From a checkpoint of a small image embedding model: 61751 training examples.
Rows from block 2, named by matrix and row number. Rows with one number belong to one channel. Each number is 128 + 32 x the weight over its row's rms, rounded and kept within 0 to 255. All counts start at 0. Numbers have three digits each. After the name is the row's rms in percent of the matrix's.
# convs1: first pointwise conv (model.blocks.2.convs.1.weight, 224x128x1x1), inputs 0-127
# convs3: second pointwise conv (model.blocks.2.convs.3.weight, 224x224x1x1, transposed), outputs 0-111
convs1.122 105:111108211132167122086120122134139129153120098140120141042078160143102103084116104113106177128157095092136149176165114120161129082137154121160189133190108123124085114151134131136088117111164109159060153131148144116099122125122117141103138117009149121114121160104095146112057081093199187189141146119130109119139149135089163094166155115140148117196098101151134092167127161140082073114114
convs1.123 094:139117112126115132139156080119131181157131137114108146143197168135112103073056091070104167132176201126103120121102147057118140116179129083141087091076054149094116148124119148128039186108129120124136106167125149042150164177140096183104200111142163086102151106152158081084132116136123131147102153108127155157129173098107126100103171135156147126127177149139150111117120087144115151165113
convs1.124 097:126154110063111170155163114123171150140094136088105137106127168113107102102126083084184069125186104121121083173165107130159122148164137119123120116123105068127121134085193134127153120095149113186123078137119124171113072162174113119106087138182168133116181110142126091089124113086123172092115137161091135129144175185134199079165076202116120131142123093130116163121117061160095156087193
convs1.125 110:063118114192163144075123133145045150147152120133081198108126143141152131124112215126162149137111118151084088125143120030083149113131132097089085104082131121063150168101139072116095163118169121176152139154094146135122133127122152107119168134147108155100134166100105099093096151099124127184195118167101182165153167126132144140126102142110125138153151152192125176088107129200133093127148
convs1.126 091:148154153135090109135199120126139102042180151159079168106124137089156166069128133115190160150175169141102166068096159072152121085101130166143078146160079125123130113099127053127136140166104166133119113111172149127149099153157129107094124098112131065111143125154161138117087103077165139140139142124121126118146061107141158069137205150143156128107121081137098127124205089165162123179098
convs1.127 095:156159101142124079122107212172114179135087146085141175156112138123160096129114125154124132101170119125142187088121135103165155125166053143099177083105152069075130156155113151108105155057135122098077107143156128114164160096153169127090130092161159121089129143129110187142120143138073162167135114117124157171035149106111135134162090137112068095140099119170148126171096109170074192140143
convs1.128 108:157134059094136172097076184123050155174099161139083148158123165104165111138099135155141084144072119134075136083136121152255163105097133096096106139100141128120151091135131139129132159139134128171164124143094131147113112154147176104109124142085125181135108186101130172107131134101101138169160188175173149104064094178089125125120113108129134055148094159131123162095123125122144084148105
convs1.129 101:162100099125051148158104136081125139143104140130078148093143136129120148104151114157019107159147126109101174089145113107132066118128165104185160152167149085111120146178091072204105125129113141163138176104081159119120133130145075103087139104094079068091163108137121118156121105118119125116065078186118162149136155161117147128122079157164152130158095164183088133165150141140088135179076
convs1.130 091:153104098097132089115116117155177147131138164115115204122095179155143100131093127059170151181144190120197145076169156151156129132145181183138141114111170132025172109133125125120116076137172109093136174125175126215146117140081121076155163155123118152149132078128116142160141111060123093083179123103180115139123151142156104178118100139127173125150107117110117138139151096101141090150160
convs1.131 094:117094125110126122138093134108155119139095129151080165203155113189132109111155104134142140123086128106191116159148120115139189121068119084117133096161147087038147143112129190127129110119157151141119158085124135121157120139138132147170122071058053113086181079089140154080206138138112150216148116076154126139054106137153157183109079109107128123138134110126121173080121139142091143113148
convs1.132 087:084166127138135166143134127113116154103201111115150130107163106137128133100074112140177152156111114105173120124165142126144068107104143114125051196161101134110230189078115162107140099130155125136101145095117133148137171112125130090096143170190135118148147099122139119133191166120088143178095181217095170100150112178193144153166141156099188149120121077133124102139091142144114188136121
convs1.133 095:090124168128069158153175058140081091185072131132178099147200103144121199174147125148144119100110126161114122139165097115084126128179117129120169124151112158120122128072121106080123136123126119106133142125085127110100083149132137138107098142154126139089138177089232090096140115091152103092109031093137159105108155201155084110086173123106139117088112120156133143074104169119134085135122
convs1.134 109:112100132101130143137120163019127124124140169189116119109096096160084143156165104171098166140097166176119114111038103121114142126155143157175139121151133143100120121100077093098089154143157067096097088163115175090105109102140065142146167132149140164173126138184167151073109064150140149144088166156143138151118121094116143160104138158113118143190123169112100099091144036143104150167131
convs1.135 107:131129085189079164062131138102127133157152120110161094135108162150164104127118132067157146131144142167119131085116138065124128194117139081171101158125098088043135136129116116115138122117092077087155135116142118088147180148123117148118228084093102090128120085081165097131141152210121143097191181162135133126139160078141157104167134113140138138109082182141118127152112139144187141199098
convs1.136 110:055154138143199137140126179138146130150143133170104095123152179119170159094134134151061149170126128128182180097085139097064131142191168136155062123156118063133182068133111156049168109129138139139182125156128111132066176122137163135174118152148120109078149102152160159086124077175148121113123198098110144116153154064154119101104117107132135148100134130177116132148082132139118130094105
convs1.137 088:050170137099160123181083144123095087111175096151142151132142154076133136091098103137187164153155198128103113163107129128113122142097173071097106084144173056155151113150104155117111122191165117137140090107145137173123102127178168098102143171136050127147108147106081140106150090150166143081118117196156098181173148146160129169130080189147167127128151112156111137081119090152092110146150
convs1.138 093:081124098116129108126105186159122118169196155164143122117213129129140127138084123127153063097095137122138160116112123103179133118224111106110097177123143062141167167126118119112104151140091089131115128141167143138180129174143200140129101134116161137051129095064128111220111133118126093168151030174110126131089158134160132135151117161122066116135119125153136120163122182112105109142141
convs1.139 089:097151189091106144155161129119147130151152130120129173157133105112117137119147106108099115127107148093108162082123149160114136122180119209156065046142109116117094166101146180154172103126166185130112172129147124145130116131138175130114072112148140093150114094166145142117049131170132106129137145106165133220094182084101125060141152217148092141100109110121125132094143105148206098093072
convs1.140 112:116107133196183137150116135098119035081088145075106140114130091131156136085119130149078164137137121085107095131097109167134158118151145123101133100069133146083098159094168118102128174096171081076210133083139072121095158081131077137154130134131142091118144157128125140028155152089110151169149144124130098190098124086144142133082141150148116096095126152132175128103105083138050128152147
convs1.141 074:130089132144114176119123092126172132116152143126138141097115098123147087128101100141147186178134127129128150131122133144145134109147191104118145000114106155133177134143115148060156114109151130168084153094141094149120119152142140114117118173120127054088172138125126145127172166154107186180114073050140101205118116111149082117057152112098155118124139172137141115140124055172161072132093
convs1.142 100:194147153191135092129139166081133154146114115117122140163074136131143147202168113168178174111110143155147083058049124158080170132134117101070091090149145114116168150111114088136132093153106084144183160158145149134177101145161121125134127140078124124047127135140119109128160101180164186167100138091101141152193086174078090111120145101119144110085078163162127137102145160111138168121109
convs1.143 106:109104098120111125128134123104079128149129148123162117124092066150132130072106119105104144063119098107158126178100119114176131104126140134146159100171109146083174142101122125139054164147131131141131129097027131118063187127118161192119090178089131093119170112091118125136178093139227165123054159155121154165089133142112049121127154140129053118130136162136138122168091142152112106169091
convs1.144 094:118155121145129130130067128112147175137119073135145171093141138078132167160131113122137187159173115104185142163096118155114141129093133172138129145154108142166104093126121130221106184092166150111138126147145116150109119172114123075104097150099119143132081163149090163101094113192086100077151050135131161127153161100175061176054199126148119134061177122139133157102096121086079133142097
convs1.145 107:134111108198060146194133078180125138163087127153076130179107127089137134065110130115121162134121123156085199128137090145102139106164152083033144129108131131135154100138108138162186119130124088117133125136110133123119100131185165113131163130155114096124144086148121208100152056143115152079103132029103112068124115107112136149082124080069110127129091100132143128123127186143094098156130
convs1.146 117:114126115127140151069139121062120187092124124129121163157138086093143122128119112089146145109169180159084150126104125138119146102113129143191112120118122134099184118118164145136106149155141122135157021178130145156134228156143151113118115083104152109141123150119145097110099156136163102153147148119131156114124172104155094109097136155000155145110110135126195107154232152134096142125119
convs1.147 103:078104143141126135118157156140096103105113102080087148084081097119126104141115084150109144160130120108092192033094126150092147182081156142155127113090136132099151122071113089179137163104159112145116162143128144136160186124173047128137094132216133101156108146114131132127150112165122144134154165138110129129154091129100135104097123095111164126095205165202086133135145099161191099131038
convs1.148 114:157123114133137114155118220132134151151119194164155073149084176137060173076128135108101104117151135148140150120153091103099153125055118134039148135060124087099123166102114159101101140105123050137102108094150123119156144105179177131122124099118170126171140106099093090153098128078150119147107107167138148124123141095144102089178162110084140085110149116068133078103092066147127083174112
convs1.149 118:132088209183115152122108108170088138169160184107145077089109128142076103138130127104126132156083178116080132139101118115156190202147134138102134125113140099130110226172103094091132137187081149141129137114137111095117091161126131124170087096129147141146089109151184186147125162160132136114117102110108147113159119127112073097135149125142157021146058068148153135069124157126129137150125
convs1.150 110:070153156141183137088102134137151143139202078098093153127136098141168118062175162134147122116104130193158079173132097137118151168127121091150131094130120147179122089123096176109130078134125081103112188173128148101122119126152141137130144182187106186125171203106143152118112130135180109205173102134118136126139127123167102158131128120144162116097130064194110098144114128136181086047157
convs1.151 086:098190135130125149149128159148098147101153117157125119092131135103069163144101166148103103143125108120112203051149097157151128030079118053074099153133118111133113163145129145160050134124120140152121117122097149147056093118114123090096157116136063156102082122192174127145172135148108107150137150118128108118217138119120182118173100153201137111122116150154160123081129169092091129104111
convs1.152 091:088077148178081163151122159146124151134153126070149146091170123108066144146160159130158145169126097124173144100140158107099114133142180225101116139161170055057125143180132095161127094115109111088056123120182144193147119169163130063091130169170215144106162145125151136116050125132146181115151166135130105117111161156114132075146123131130140124109107112123146143127140146162123093148126
convs1.153 089:159175133095063126136128163113126087143125159134123118128106144083132160098179146141146184169137137147131106102108132119134121124162099060160111141130097111116060150181101081139152126128115126127121160107150146124121168140137164120125111236140137142078094110149136183161212146127133185149115123123122111155105204101162094201150231119080073130118130186146095128157109107114120168148076
convs1.154 110:088146191181158096103114158088133110123088147161124124103144083124125187128174148152163192150136166124191155121125118137146091081127153070075109159089129118117103058098102158150161127162145164100080130087130134108169175115123080139099086128070119083176147159135175154134120111148046141125184116079122138086167140107127106158059120153128140128124113147179056129091084117134104138174153
convs1.155 085:096156104133142121118118094131135131171167118134150114161140088114141127144103119083160090137111135160157196148145200104139113142159057120137128051110124143124156107133131082141142131159127099119108154140158143071108087130162100148129135213155129104029119114157148112076182100142148102132154163096139108225171103106119111142106129211146128132113143117112129162143227071161171099150155
convs1.156 087:128176130116119091143093142144133132133097121126166129184110166153093110106140135121112123215191115087106177096116148121175064117094235138160122130128082153136119081142115174165085119134128139163147103102094077143116155115148124099108050158149185131169143082072139145150010141070154134137088141152149141138139136178108117119169101157080166123104133108126141108155093103144155124137145
convs1.157 104:070083108108117114114107149134158147074152134118097097108150115091170137077000110122130157101151144124068187107079078124098056132174141090099127117163136099049137128130101146159127098112129119095153176187147090095137121149164131156122121175129118035119158139073178144091150110101182171184153106098157131136127120113122114122129115130108115133141115148133116133149106164124121094113113
convs1.158 084:094183102113035107142237105147164117175132160139096112134117138158162126120161114165133066190087097097134110123113141108111120138115141074125133122103107054133133075133111111115138152106117131112096152098165123098163144134130086172158132136138182128139190155120155137132118125139139224128117195149115140119126154177116175117144093107166123129142102136125104132120108144137185109115251
convs1.159 116:137138060009121144100114154102134157153140123161105165093137102159125083135113132112113117147114135135091140154156145089071109154120146087127081118077137125093135147176113067125197079200081139136090107148057086143154095161110031137124069121122143116087116140091203155114122127106080154126152103108096146122135130090115088101182148123141118152132134101122154121180130143092105158082130
convs1.160 111:079131145067097112171171157136123039119135186191134166115129113130138160118146112120126136142103141103120106131132152090077132107125158144136123034147099103149177075186150158102100179124172049109137173067127133185094117215105162114109158156139147104095136127150109153181131120103143156167073066111122161121160092127128111127093112130183142097173125114097149120163175114107152142154128
convs1.161 108:112120105113131074144116124123113155145101142124139126139149176137135156138122134134120164149122095158147144155118121130127192145121130101173105123126125099114072109072113084119152102158125119122255157115120128137132122123161084091139121085148124103135112121131134174065075116108107177213162124122137172144129118139082128054100174144099138133154124158223134145112128133135073175121132
convs1.162 097:055127107159147165114106153130144108113131139127070112083101058111140086131111114191131128148147154100122113191127137157132147086144134080054129156116179076142137135152149098111128090098101114185131151158112158118192109112119131128124067114136053114145107155118163146153158162150160159157138120117114106096135176184137062180064067144135173139127077115100131119081122119102225141114166
convs1.163 106:076131164129180209144128137168171086164117175129141153076145137112108127182155096144145171107118137161106144178122158092129116172121121108128136065093111109091141181085146101119179102125138095132164189120138083116092107186116136170167083135113106096060086113178104134162144107174114149118187152130079170179133154147156109135084123127174134164112064168143110152097151109140151059177137
convs1.164 107:117125081168136096122111142134079106081132120093113127151121155119136159071161129083178141153144102138118170113132107126154114104121105153137224124163120128071131005130121102114195117129177117110155141143173123103102178130112090133150157107098141068110110102198142149143158153104047148153139102168157093151186114102044181139137131089087118154102151113162109117142158116178132098140130
convs1.165 114:082121151144129172139113096124092112107185121174183123157178140161103113104108113080190135134061178125101113149132093081118138195118121102149167171134128065171073127099123084172145159114133121146167169122153072124138146093109126117129165120095131168134133076186185113187094117121111131091113086123135145112160079128182129088112151135104147088133071048113128139092133174099103201166132
convs1.166 097:094148138123085157115087163134118119128126142114154113143097092180093188078103144223142175121081116119145107127200178123134082077047052108114161096124157128092143126139133137108184135132120109122171110123176155165114105119111092050186120120128136128137115139149175137150140122191176168117112153134136097199150155130196159091162104194137128118117099145154122152119118117126085153077101
convs1.167 103:099086132145085137160118163158170130132147133126099144135157151051148134107087069113181141141082136121088135128086142126063137146156172091081140080143096077089115174087213128176151158108091134139173157129119121153087140123158118127132122079163141147149100168127148120153122105146105073133106035174084161179121108176134148187111094098144119141149109155158063138095124139082088156105184
convs1.168 102:082147160157023111126133106164177121125135084131093105181128112096118099115136107123110130110140136126107043162095139107091148095120113112158086098156117119112126135113135198117121144133144133140177122115114104159072146133117154084213154171152118082178137123095197126116167078082135115138125143107131084152135131117092024132153143130131114135164129150223138156141075093103104174086109
convs1.169 111:151104105208124136085149143130094113152126129085105166120115182118150132131121166105218147128132155105154097121127155086115133113095155113112088096036118138047155119121171166089044176094128118128109147175121115180092092123120045101121122153141115181134165163140168118133125179124149090108179079096121138133088162092136134130135085125171138109152198167151151139159133122126091089175131
convs1.170 088:119089084106069138124127100114113111148101137155130144112154186129133147101107133106165132195168085144126207146118147171190062086118195136110144185094177108082186156154124129129104129106121122140133132143168058232099142135108105036078113116096180162131131070103139171149114112105152138127116107197114142108149095124078114172119100150109152161123113149121131150131101119087113106107144
convs1.171 094:119033138164128098112165103135122119172157136135154115125122111082157121089186130094214155142086142165168082130072126135095176100111144153086051159122133134115126148084086112076171135135140126090097168155119105100136127185074138129077141078101133157131081150090109116165100086146168138193099086129162119081044145157109199146124138113098132148132119142162136155085114140130168130138138
convs1.172 108:177168123106096108118118112094149224139111171158129141129121166110077115092127036113160164156177102144132152126141125153158130163121132160151104168067108097103091112062152130176097186127146114080106174128130108147193121035189151116112140136149106067116105125170129142107111093111132098140131140125110115142147147153160148166104181152109117154096063174188099126068117165136107121136091
convs1.173 101:116129089105129129118132181068140132151139134196148112144098130128109119102115099108172111224134122145133149110125117098123110143145216139108126082077119093149073119094078111104153138181134118141080228147082121146130166120164119117094169149103135151079165114111180151111095097143136154133116127140137167139138203145137159132129120069095193119148045121192102138156166130171094164147170
convs1.174 113:111109136140157063126156189130190112130117116114104109159157079156196105088121156115146108144085181131119080127098162167122151104159140123057110134151125160090101084156094116170116110103142128070124154102142109145157151199172148130099088123096169212131115139189121081121140135112171145150142098089156067109131138126187137155187081125149140179135096112173130123107108088123083152061181
convs1.175 086:124097169094116134120099136183118127165186171124144133126078131071090107133129116107235094107109112104155140197081157145158062153122085114137093149133118129079186124128154144090191154124116124135107144095181107093106096121166131184174174154105137130122044106154095072135211174120117118160108113163132112118106103144153132167126126123098134128130115097195136140135119136081064145116165
convs1.176 095:123163148162129098098096182153154127099101134108111113059112086127129102136148121117108091166167131105208121129130184086123069142226152046163116083124101083097132140159125071145101111129113110130131139109137150131120176137142128148119176083163094082156132131097139158162165102160130130128116122096113165166117058224157116096114179146133169108107100168137130129177148070137087102102086
convs1.177 084:086167136125037150111093109143125157130127101151120148127121098071167174121093119106148141139165107158147136120145111105140143103131125086121142131139130106125128143109185144135125119124134138120112130125131135145149169144142160146104138180125145155071058148106209146167059176098152164156100146150160143126140157106154115235115185149060037170127077134125110103155085149157081103127033
convs3.122 108:158145124136150202197111161082172125141138136141148160099161112150138134176061183141108168092139181137143096124112084079119138111121119089070157153143127107150107110156150128126086141048146161095151109105075117173123135108108083184088128097123125110161165157175168104115184162114117117148082117139097110124119163077160118123141139127153
convs3.123 099:108159148130242109143106116124114138128075171119067115151177131174190116111157139162142115126107151154130144111095152103129154085151126104149151131131122093130141162125115141166145095165132122120140110150118136162144187094086123085124123150133096114179149160140107088140161144177131050136156080124168164136063182082142184131177074137123
convs3.124 105:130121125158112117132144116117106116095095107170169135148167174172091164153148151151062127112106104144139102126108054154142149148140033136098137093094154141099168103112126134155138115127090122140112145166120128093142149131165097101150114178119095121062128143122104127219136142166201103106146155139147078174142132072194066221230101020135
convs3.125 102:183088152125094125130127094095105137101138130144198113112134111186105169123175142168111174110092123139168104143151164159133144140161154144095092116116135145063101154127110112129129131108126165143132108097120140150127191091032152088144066075137103079184098189121116140127132144173141151131108084149109209131158152154174117106154090194130
convs3.126 094:118122110114152125128085095090145177159127076151139178123143136104116130145137107157120071131088088073118136133131177158110094147138102203129120102186180130140114103147167106165091078113139124128114038094180124132158121178119198104134115090216099189121112075073131114111184103104119109094170142088103083169159090163103132074133123150130
convs3.127 095:168116144111176141137088134076113173041120096077093181073083107072115133151134139066126080122121107134134085110083128104083131126174051111123105145159108171121135154186131140146103115125109126130086087086121076152132086174141084167137108133118139123104076154089168134151157160134166048156138120147068114165115141156115134172104135089121
convs3.128 106:147159144175110115051151127120145120121141153123136165135124145151149121081113098146159171098125122134104184113132142135096138132133179090175137138107127144194211169080115174174116123099182117135155153117131155099161124134120077106205070151164098105134134123110100130111084166089151087181140129129103155158141159124151184119146079092068
convs3.129 102:141133150108081104081140133101121117105101167064154138052137117085160085074137131122096098158137163152103159168140100203120158124119149123088143117153088154157183188139082183133090097169180151155112116061169136150115124152110106127140129153129127113133145116147138146104112143152160150127139111128062105124132183179165099127104141119098
convs3.130 101:092075141124184100110169126161098088191119123205117145167233107131126162161169128078117146124084082126120165132154157124143127092098137097150137125062103143172138041108170114115126089129131142156128138135157126144174042102102130147066118153189103125204124157128129131160127120155100079107134115104049129106144149112140093084087095144120
convs3.131 094:076163090149156106139099108170122097172104116137161136159151135159096077163103106144090159153099135126157097129167146066181161184106101129107066181103099114152105174126119147136188176119086155069098169172079145101124157119207161075104214129173145143132114090119102158034110182165134131147122118086103113122170171154130121131133188112156
convs3.132 096:102109089076137178167093089097058197120128117107114145113128150140175139099145115145132177060138172150086099088124136161105190216184131116061102101104168143155108135075106119147158139176126157116098144130127154138126103099096105115136044143095100075126113163157090183136104192140099094160165120127103051148124169080147149121120136125109
convs3.133 100:128170061114117101126119098166092150127148151172118142098149124124109183255147156123066158066132195101158152087121115133145129108141171124138103138139120151159135099090086129149182064127135177098078096094100097147167135137150137106138164051189145192158120129132107069135153200126040145081130190080116112151063108159146103101119127111125
convs3.134 099:118132158157128134133135123127136095092097106172125119138111129103128106127096127173148111096074147140148096135147186099200150114127081132175039115078119121128125164138109108113174075176095125155151141129096197148091116060097126081157151103175169111166144177109113102165103149133127141170179088107118098109119129150127138149144177187136
convs3.135 096:130101151117197119125106145155139081127161175094123120133170179072136155147130136121131127112107135111160148147124129165165134096083181098118146052117149175140119103147144095135109089173118152146139148116114109097168118136103114168069117119146184151149138255109130169135104151248140152113102053123137166153165151094132097117105153170134
convs3.136 103:118114077199118108077160150122061148082069098114116177143141138122124085120153128170106111103160048106110087112179159125174134168079168125176108168188136069071093112164183164132102070156129144161107104168169106105141148122106200139165138161154164080136119123119125047063131151117191155110118163165063185107136127139142132088159083111108
convs3.137 107:154128134179160146117148108146108139069144117148215138118165147154076147145123153112134144115138125142121148097122131139104143117123123105140039156206125125155114146140149133161137193154074143137130158134103179142096182133086164093125090144141124117209129169112118127119130149174112160144135112073140169150150108114168111174192089161119
convs3.138 102:126154159093151125119145144153140113174152144097146088167119160141145113043128093119146116152127111159079113160202168102168142105091126114138201151114189084117190203129096090136092142098106083115162143199151128097132135122065129138117137155158114092114168126192095146106087101125136136166115076101160096063191189079159161132123136153102
convs3.139 094:045094136159118121113132158122135090127182101139085099117158150096131143121147099126094102106096097120118181191120134139103094062149099179102128110145157162111157134077180040147103157126091131150130099107128145102114132161120127146076126084098144141102125120096177134117177067082162166128081109176084111153137122111089132062125145161149
convs3.140 101:109138140144134165067132119131145067152170076137180156095134157169132166151148113130142101147083148078113121184076145182107110184093146126118050182091150115149129099117127074131142153133100099165164155139154167153119175112157144115064136160116103148096118091063096148134091085175093103135190133136147119096135137127118111149185107098162
convs3.141 097:132102086125153171156053142143150121129175110097163082144099115158164093164119005154103106154133044106130123098133116103075084112081096127155114143125128145123122133122127127081113158123123144093084139114085182100156138127195147079139129108159130170126169107069186111177103082186102119141104186103065112160164126167037099124138137131169
convs3.142 105:149170139134140146091106125110076103131134118141130103205129142097075184142110129094030164113122101076175153106121102103098125115168144130106127124144076102117172117101112090064086146094107115127164129146143125099111102117137084139145079174123148161153043132132148138140165143145124089158099181129104127134131160146168142098160100116097
convs3.143 099:100117131148137062075150134122120118125140116164146121124115153110134096178093089125079166131109100030089083198086078141165138126111130093136119183100181157137148126089117157164137124082087023081122199155167152150132077120132153128132086108150074161119137133118176102152117136130109152138114149097149196133090161114193169169205087152135
convs3.144 097:197103130136115118097151116087116096136159090122133115123064138189119130122100130075107126131167131111113138124098153128113151162138051125144111087184156142116171114110088117153137140122115152116122090128143140129125131106102137080138122089105088108034144020110127111131140141149088118119133150149120136111155122128136130163159141056126
convs3.145 104:157099168152128131138123107163126112192103118145178152096091133111155095201085102143082131148128117154114127181126092102107140101162091100088094140076111163120161135029132150104132130162167126166107142094172078082185127095154123108094117090112128181074123134099108120103118105134097224145099147124189126158159152177125073134134120174130
convs3.146 104:077084073147174130155080086107091109118173139111114114125110107089117160100141111149140177121099058144107093123125134130108141095103124144146115166216169119119142139114104148193139153129155089135130144138148129135128132105099150217175076097135152125043088065136131094103147104113114133145110146129089137152117140129129255134098149149134
convs3.147 102:148087082118088130081117118123138131102130113164127117113168103071109164191140139130183135169117164114213141102123113227152110113173168103131110095161151136174147113168085087171076135092140178097064131094175175089165099192155137123135091122110125173127174089101173110165102093144108061118128118105065116148120124147113175091185177080113
convs3.148 100:128131141122087067107124100119138153166159187111053100122116129110139143093125105118109137148134103192128126139152137127172167083109142131086068166169106095076130104162104154135143155136126116170141139144116109185048108107103161114124142109132237131161106128106129127162149109195137102128099076129088155140121171158078152137019151102092
convs3.149 102:092131137119022133125104078128098109139152143128105144116028119123064135088151135133141117116134129108087163124145118131109100101146163155105093220137130113102163062255136119064123127098147118104113195150119089116106102150122084152096092101107109099126125086172134178090113120127154097108114108099134128109110105127114177128154109124129
convs3.150 108:089134113101116158121085159131112136130084133128060083163147125122175111097149168138138087124120115136114174123070120104126119109123165171117172159090104170153104162152117143155144115190131120150146098204091175133151121161174123132116131179097166167070114121112126173108102097127138049175158202133090076118117131101122125141028155121090
convs3.151 097:095156073132164172073140143087129111115121092101158159124165172113141135150111139131189187100153180135113181103153119169106162145143139080105107133075084188042122126108088138169153136166113136149191147136171160144086087079107128092104101158099123141114157067121105167143136140122136139168173083141098115106092154173138070114104167118154
convs3.152 093:144198129157154132176078171126070060142149186178083142169078129094141073124157152166167077080108134082127098150153091155142136202137144102106145194133097073091090110171085173073167155134090105148175144149100127164133060063159086114157168156126095193111145079119154164118093142130058123070157137070132069124128085135136137195095148137152
convs3.153 087:131099106171136144126113146079140142161088105092128120125136103152063156125139118118113120105100136110094109156108226149113106124139107139086081137148168156061090121136135146155134031176107175153146137151080133125112089124104130171115140129099106109089127091105162129141187123144154079076137103154118110083116096141134130173161128066061
convs3.154 096:103150086152117132145090113150105085128147081085133085101183118216164090109097106075084126154064172182131154117112164100106153100164105073092110093073157157141128148095108171104128126161129119172160131168089147141104125162129116146104169115136137084106091058150137171121143151127113147148155147077180140132109117123113164187100134126122
convs3.155 096:164153135079123084157193155098092173223105121105097146118105130086149190114148171081111108166144173105077151102197121069167105140118162065135132082136120120129130101160111163132144153110159105152086149179089079120156149107093128146105115187112153127120096167156089161133148151143167135178189127144118125145146119161176107153160094093101
convs3.156 092:139196152144143093193070114127126156207084174153074131149119190092124105127115137154132148077133151084139103149142060148190129135094072111118150178156131134122064111147126156074149151138120098099125105136099131153154039145132100122110193120160190170191107137152120078156141131098086086088160118060102147124108129152137165143138123159108
convs3.157 102:103135156096137159146113175084149161096105121143145134100188095093136119154137185109139131121125148169122180151147120089129160102159134160114129075113143108116148094124129128107162119154140132131144111066108127126107132110132074192121098124123088129159106175168092133067167102073179135141068120154113206136098110138130136096108159106124
convs3.158 086:177120136132214119134055133091102127121147190112132098145118124120141092154106147177129102119064119070123106151156149071125105153121128076116089146133137107160097142130103157117160136119133068092131146193119144134145084136197132122133104142088117154190161152103137110139109135116081052128135139092096075134118127088150148153128110069155
convs3.159 104:132097152070145116139115137136124214123084190134045148129078140190142138101131118081117125118186153114125074144155146114155125166156121170127210161215112140122116080020116089139084078116197122139119094188104115160175027157163123109167138183108092153171143198174094123129112150053147126064164129144127108143100121151090156111088112142092
convs3.160 104:162106083190111115140173151096096127139131187173092135100059226127125175129137108171133108129085144113104090109121021153153124170092137167104104142135123165109102117082133130104102149132122125128147100132079130099128101128134130068052079104120130146100118144147131124193107119137134152136187170120113108107142155140121113102183129093135
convs3.161 098:109190109156114138123120170147158082116134143146117135103126076102127115132082150086116156159114160108133168138112142118083060173128141106133097123077119137122158091117084103138144160149130126145139150124109119171094132145118129137106104156150108136115114132061157118128068099142113119157171128144127105108114130071132142118161160105175
convs3.162 098:178112166101152092084092071190137166149077120178127097117132070127124135115123136138128119108129133079116116194126130129109113116096177172093196096143188177118095103125161101107165099136141129077097108078172087083114103148107159151116118134150138177140113122195142127137134072128147110111095127152200102109129086146122125131072159110071
convs3.163 108:159115122163150169155122145102096092058216075166154082170131185126127129133143114085080109127128071146127119136108118102082123161185121137131120115144159125140146135059101137116127182161096145140101154079118125141134163132128134096102091136186075117130135088182200132121129096143124148107102153145150134144156149106142131127145132143111
convs3.164 103:188125132111182204127100200162176136127139077163120106104092121127156152177147142136094163134131123150160134090112139071138123107176120083148091110103094119133127175099088157070161149118089118117113103153100136171096170187113112200143097063143132114184118134185121136134196132093135112148159102125070166109164104047114085140131132142120
convs3.165 104:130130169088102172146105115127138113150147162179175116151048103176141095116138145116161143140133126119104145144132143101115140144133129139075107115117139105125140143166106090077146118128007134110155139178072144175165130130133121163147124100125160132136122112115105165151087130174122132109123112141110171103125115074107039074124144084162
convs3.166 103:123164076116120076064131135141114117108076171109106112188155146164162074154197171124146123083130192100079076104081084178138143176128106174132128177089133125142096162143143112155107108214147121067114146121138223145112084130122136146172099107098094144087083156108106101109125128138159110166187110113143063145084081127130156075128202121135
convs3.167 098:080141152073154149143113102106122127143119152139136107141144166144075171129173185123156152110046132144159086088166110131126170136122079127149118139121084142126120128160114113147122158067135165109087084144146156104106139080153181118154154184049136101078108094128130107082108151126146142135149116152118118072126183098124095112103105201121
convs3.168 100:136164114143138102121141193036139125139096134168105109091130107141103152174168155119097142145146140061105144126140166142124107106143085124143058131080119075159097136139163122150162154085090067171139134135158185143107142123109163145138104135122128103148066152142165121162077078159071101118163135156136077182075170043166142156120093141115
convs3.169 095:077117080122173161162128145104170150038137078130172104131098099128101096090134144189158122121102083115180125113122126125141155152124078116126120117069128119162090136123146086126179134138123129102119119176139181108169220159193124113180107113088123102065096082154138137143136107121156136140121161167140141144097122122085144069136235135117
convs3.170 093:153090090119096138090170104123111187062117098111139154044116104143143111095100132077156169176120126142061116113099143106053146190120104128124097085133136175195174153111134128202164121124164175109085172133187090114121190099130176124147084163093098059120149145133111131068112145146159180196125149217138104163104174100166105138181182097101
convs3.171 100:089090143134142086138121051202123136128097059192145097145138167143143162110114113158121098155103122183120157206133131071087133079126044174122125082120129115107132130159131104159136101180170140087141100160117112081165121122180143107096142129144093109144044108133141174129167138096131121154161119084104162066168124153105152099188125107047
convs3.172 109:113111117171216114110120137120137086151156104121076094165117151162126109150136140073163161114254077124126159128133157123109130128125147105156131187113127129142149096126123085136148160131132128117152111134129155158145129142070133102129105112117121128191145102115138232067087124171107091147126123074143116147132155120132183058123107180138
convs3.173 089:122096154113044148197102119114153134045109135147095086128140087125141090134150186140101152140194099152146091142122166127119158115127126171092152078000121133152138104090183134123129128178135122153104116051113093140109138118168096086189108066165122089107132171157139089118126146125157188160098114202140122084109141170089123073127166144123
convs3.174 101:165135148119127129125128098141130151150102107164126154147123129174139120111155131129124108058102156144099186141106107172093125113108097162150101139043111132087140146151096103118150144147128153120153110122102121161102092136149118187128148222103092121143143092226116171109127135032176101136153162151113152154136086059142145094075135141114
convs3.175 099:129133124109170109140089067155098086061112133182085119199124203149096159116098122133169130109121132166133047161097157142094196138166123210105120142128169145132100167111111115133166112108125140105145130125133121069113091100166156126125120141081136075144132147185053128126121203121087073110133134123090081140154152113133138135162147149096
convs3.176 098:115124124092124104114083098095111126120105191074139070100158128177167146093142099163176183158087107173128120148212105197087160103143143145105068125096096128147134123148097158057150174103121158139114152138164147182105137148167023156174136115164068148131124097145150152101097085155118120096093165063061102137183142141140144128085122109162
convs3.177 093:181107149085159100174086057088152142116131189153175118130164124106170155097086150156130129119195119120147091175146093114097153120109081139143121095158119124137136106123100152085141198107113090045143113110110118139104111115189108068151096110131102137129188122125156109138087154107090128182139144112092123148153142093103166138130155182156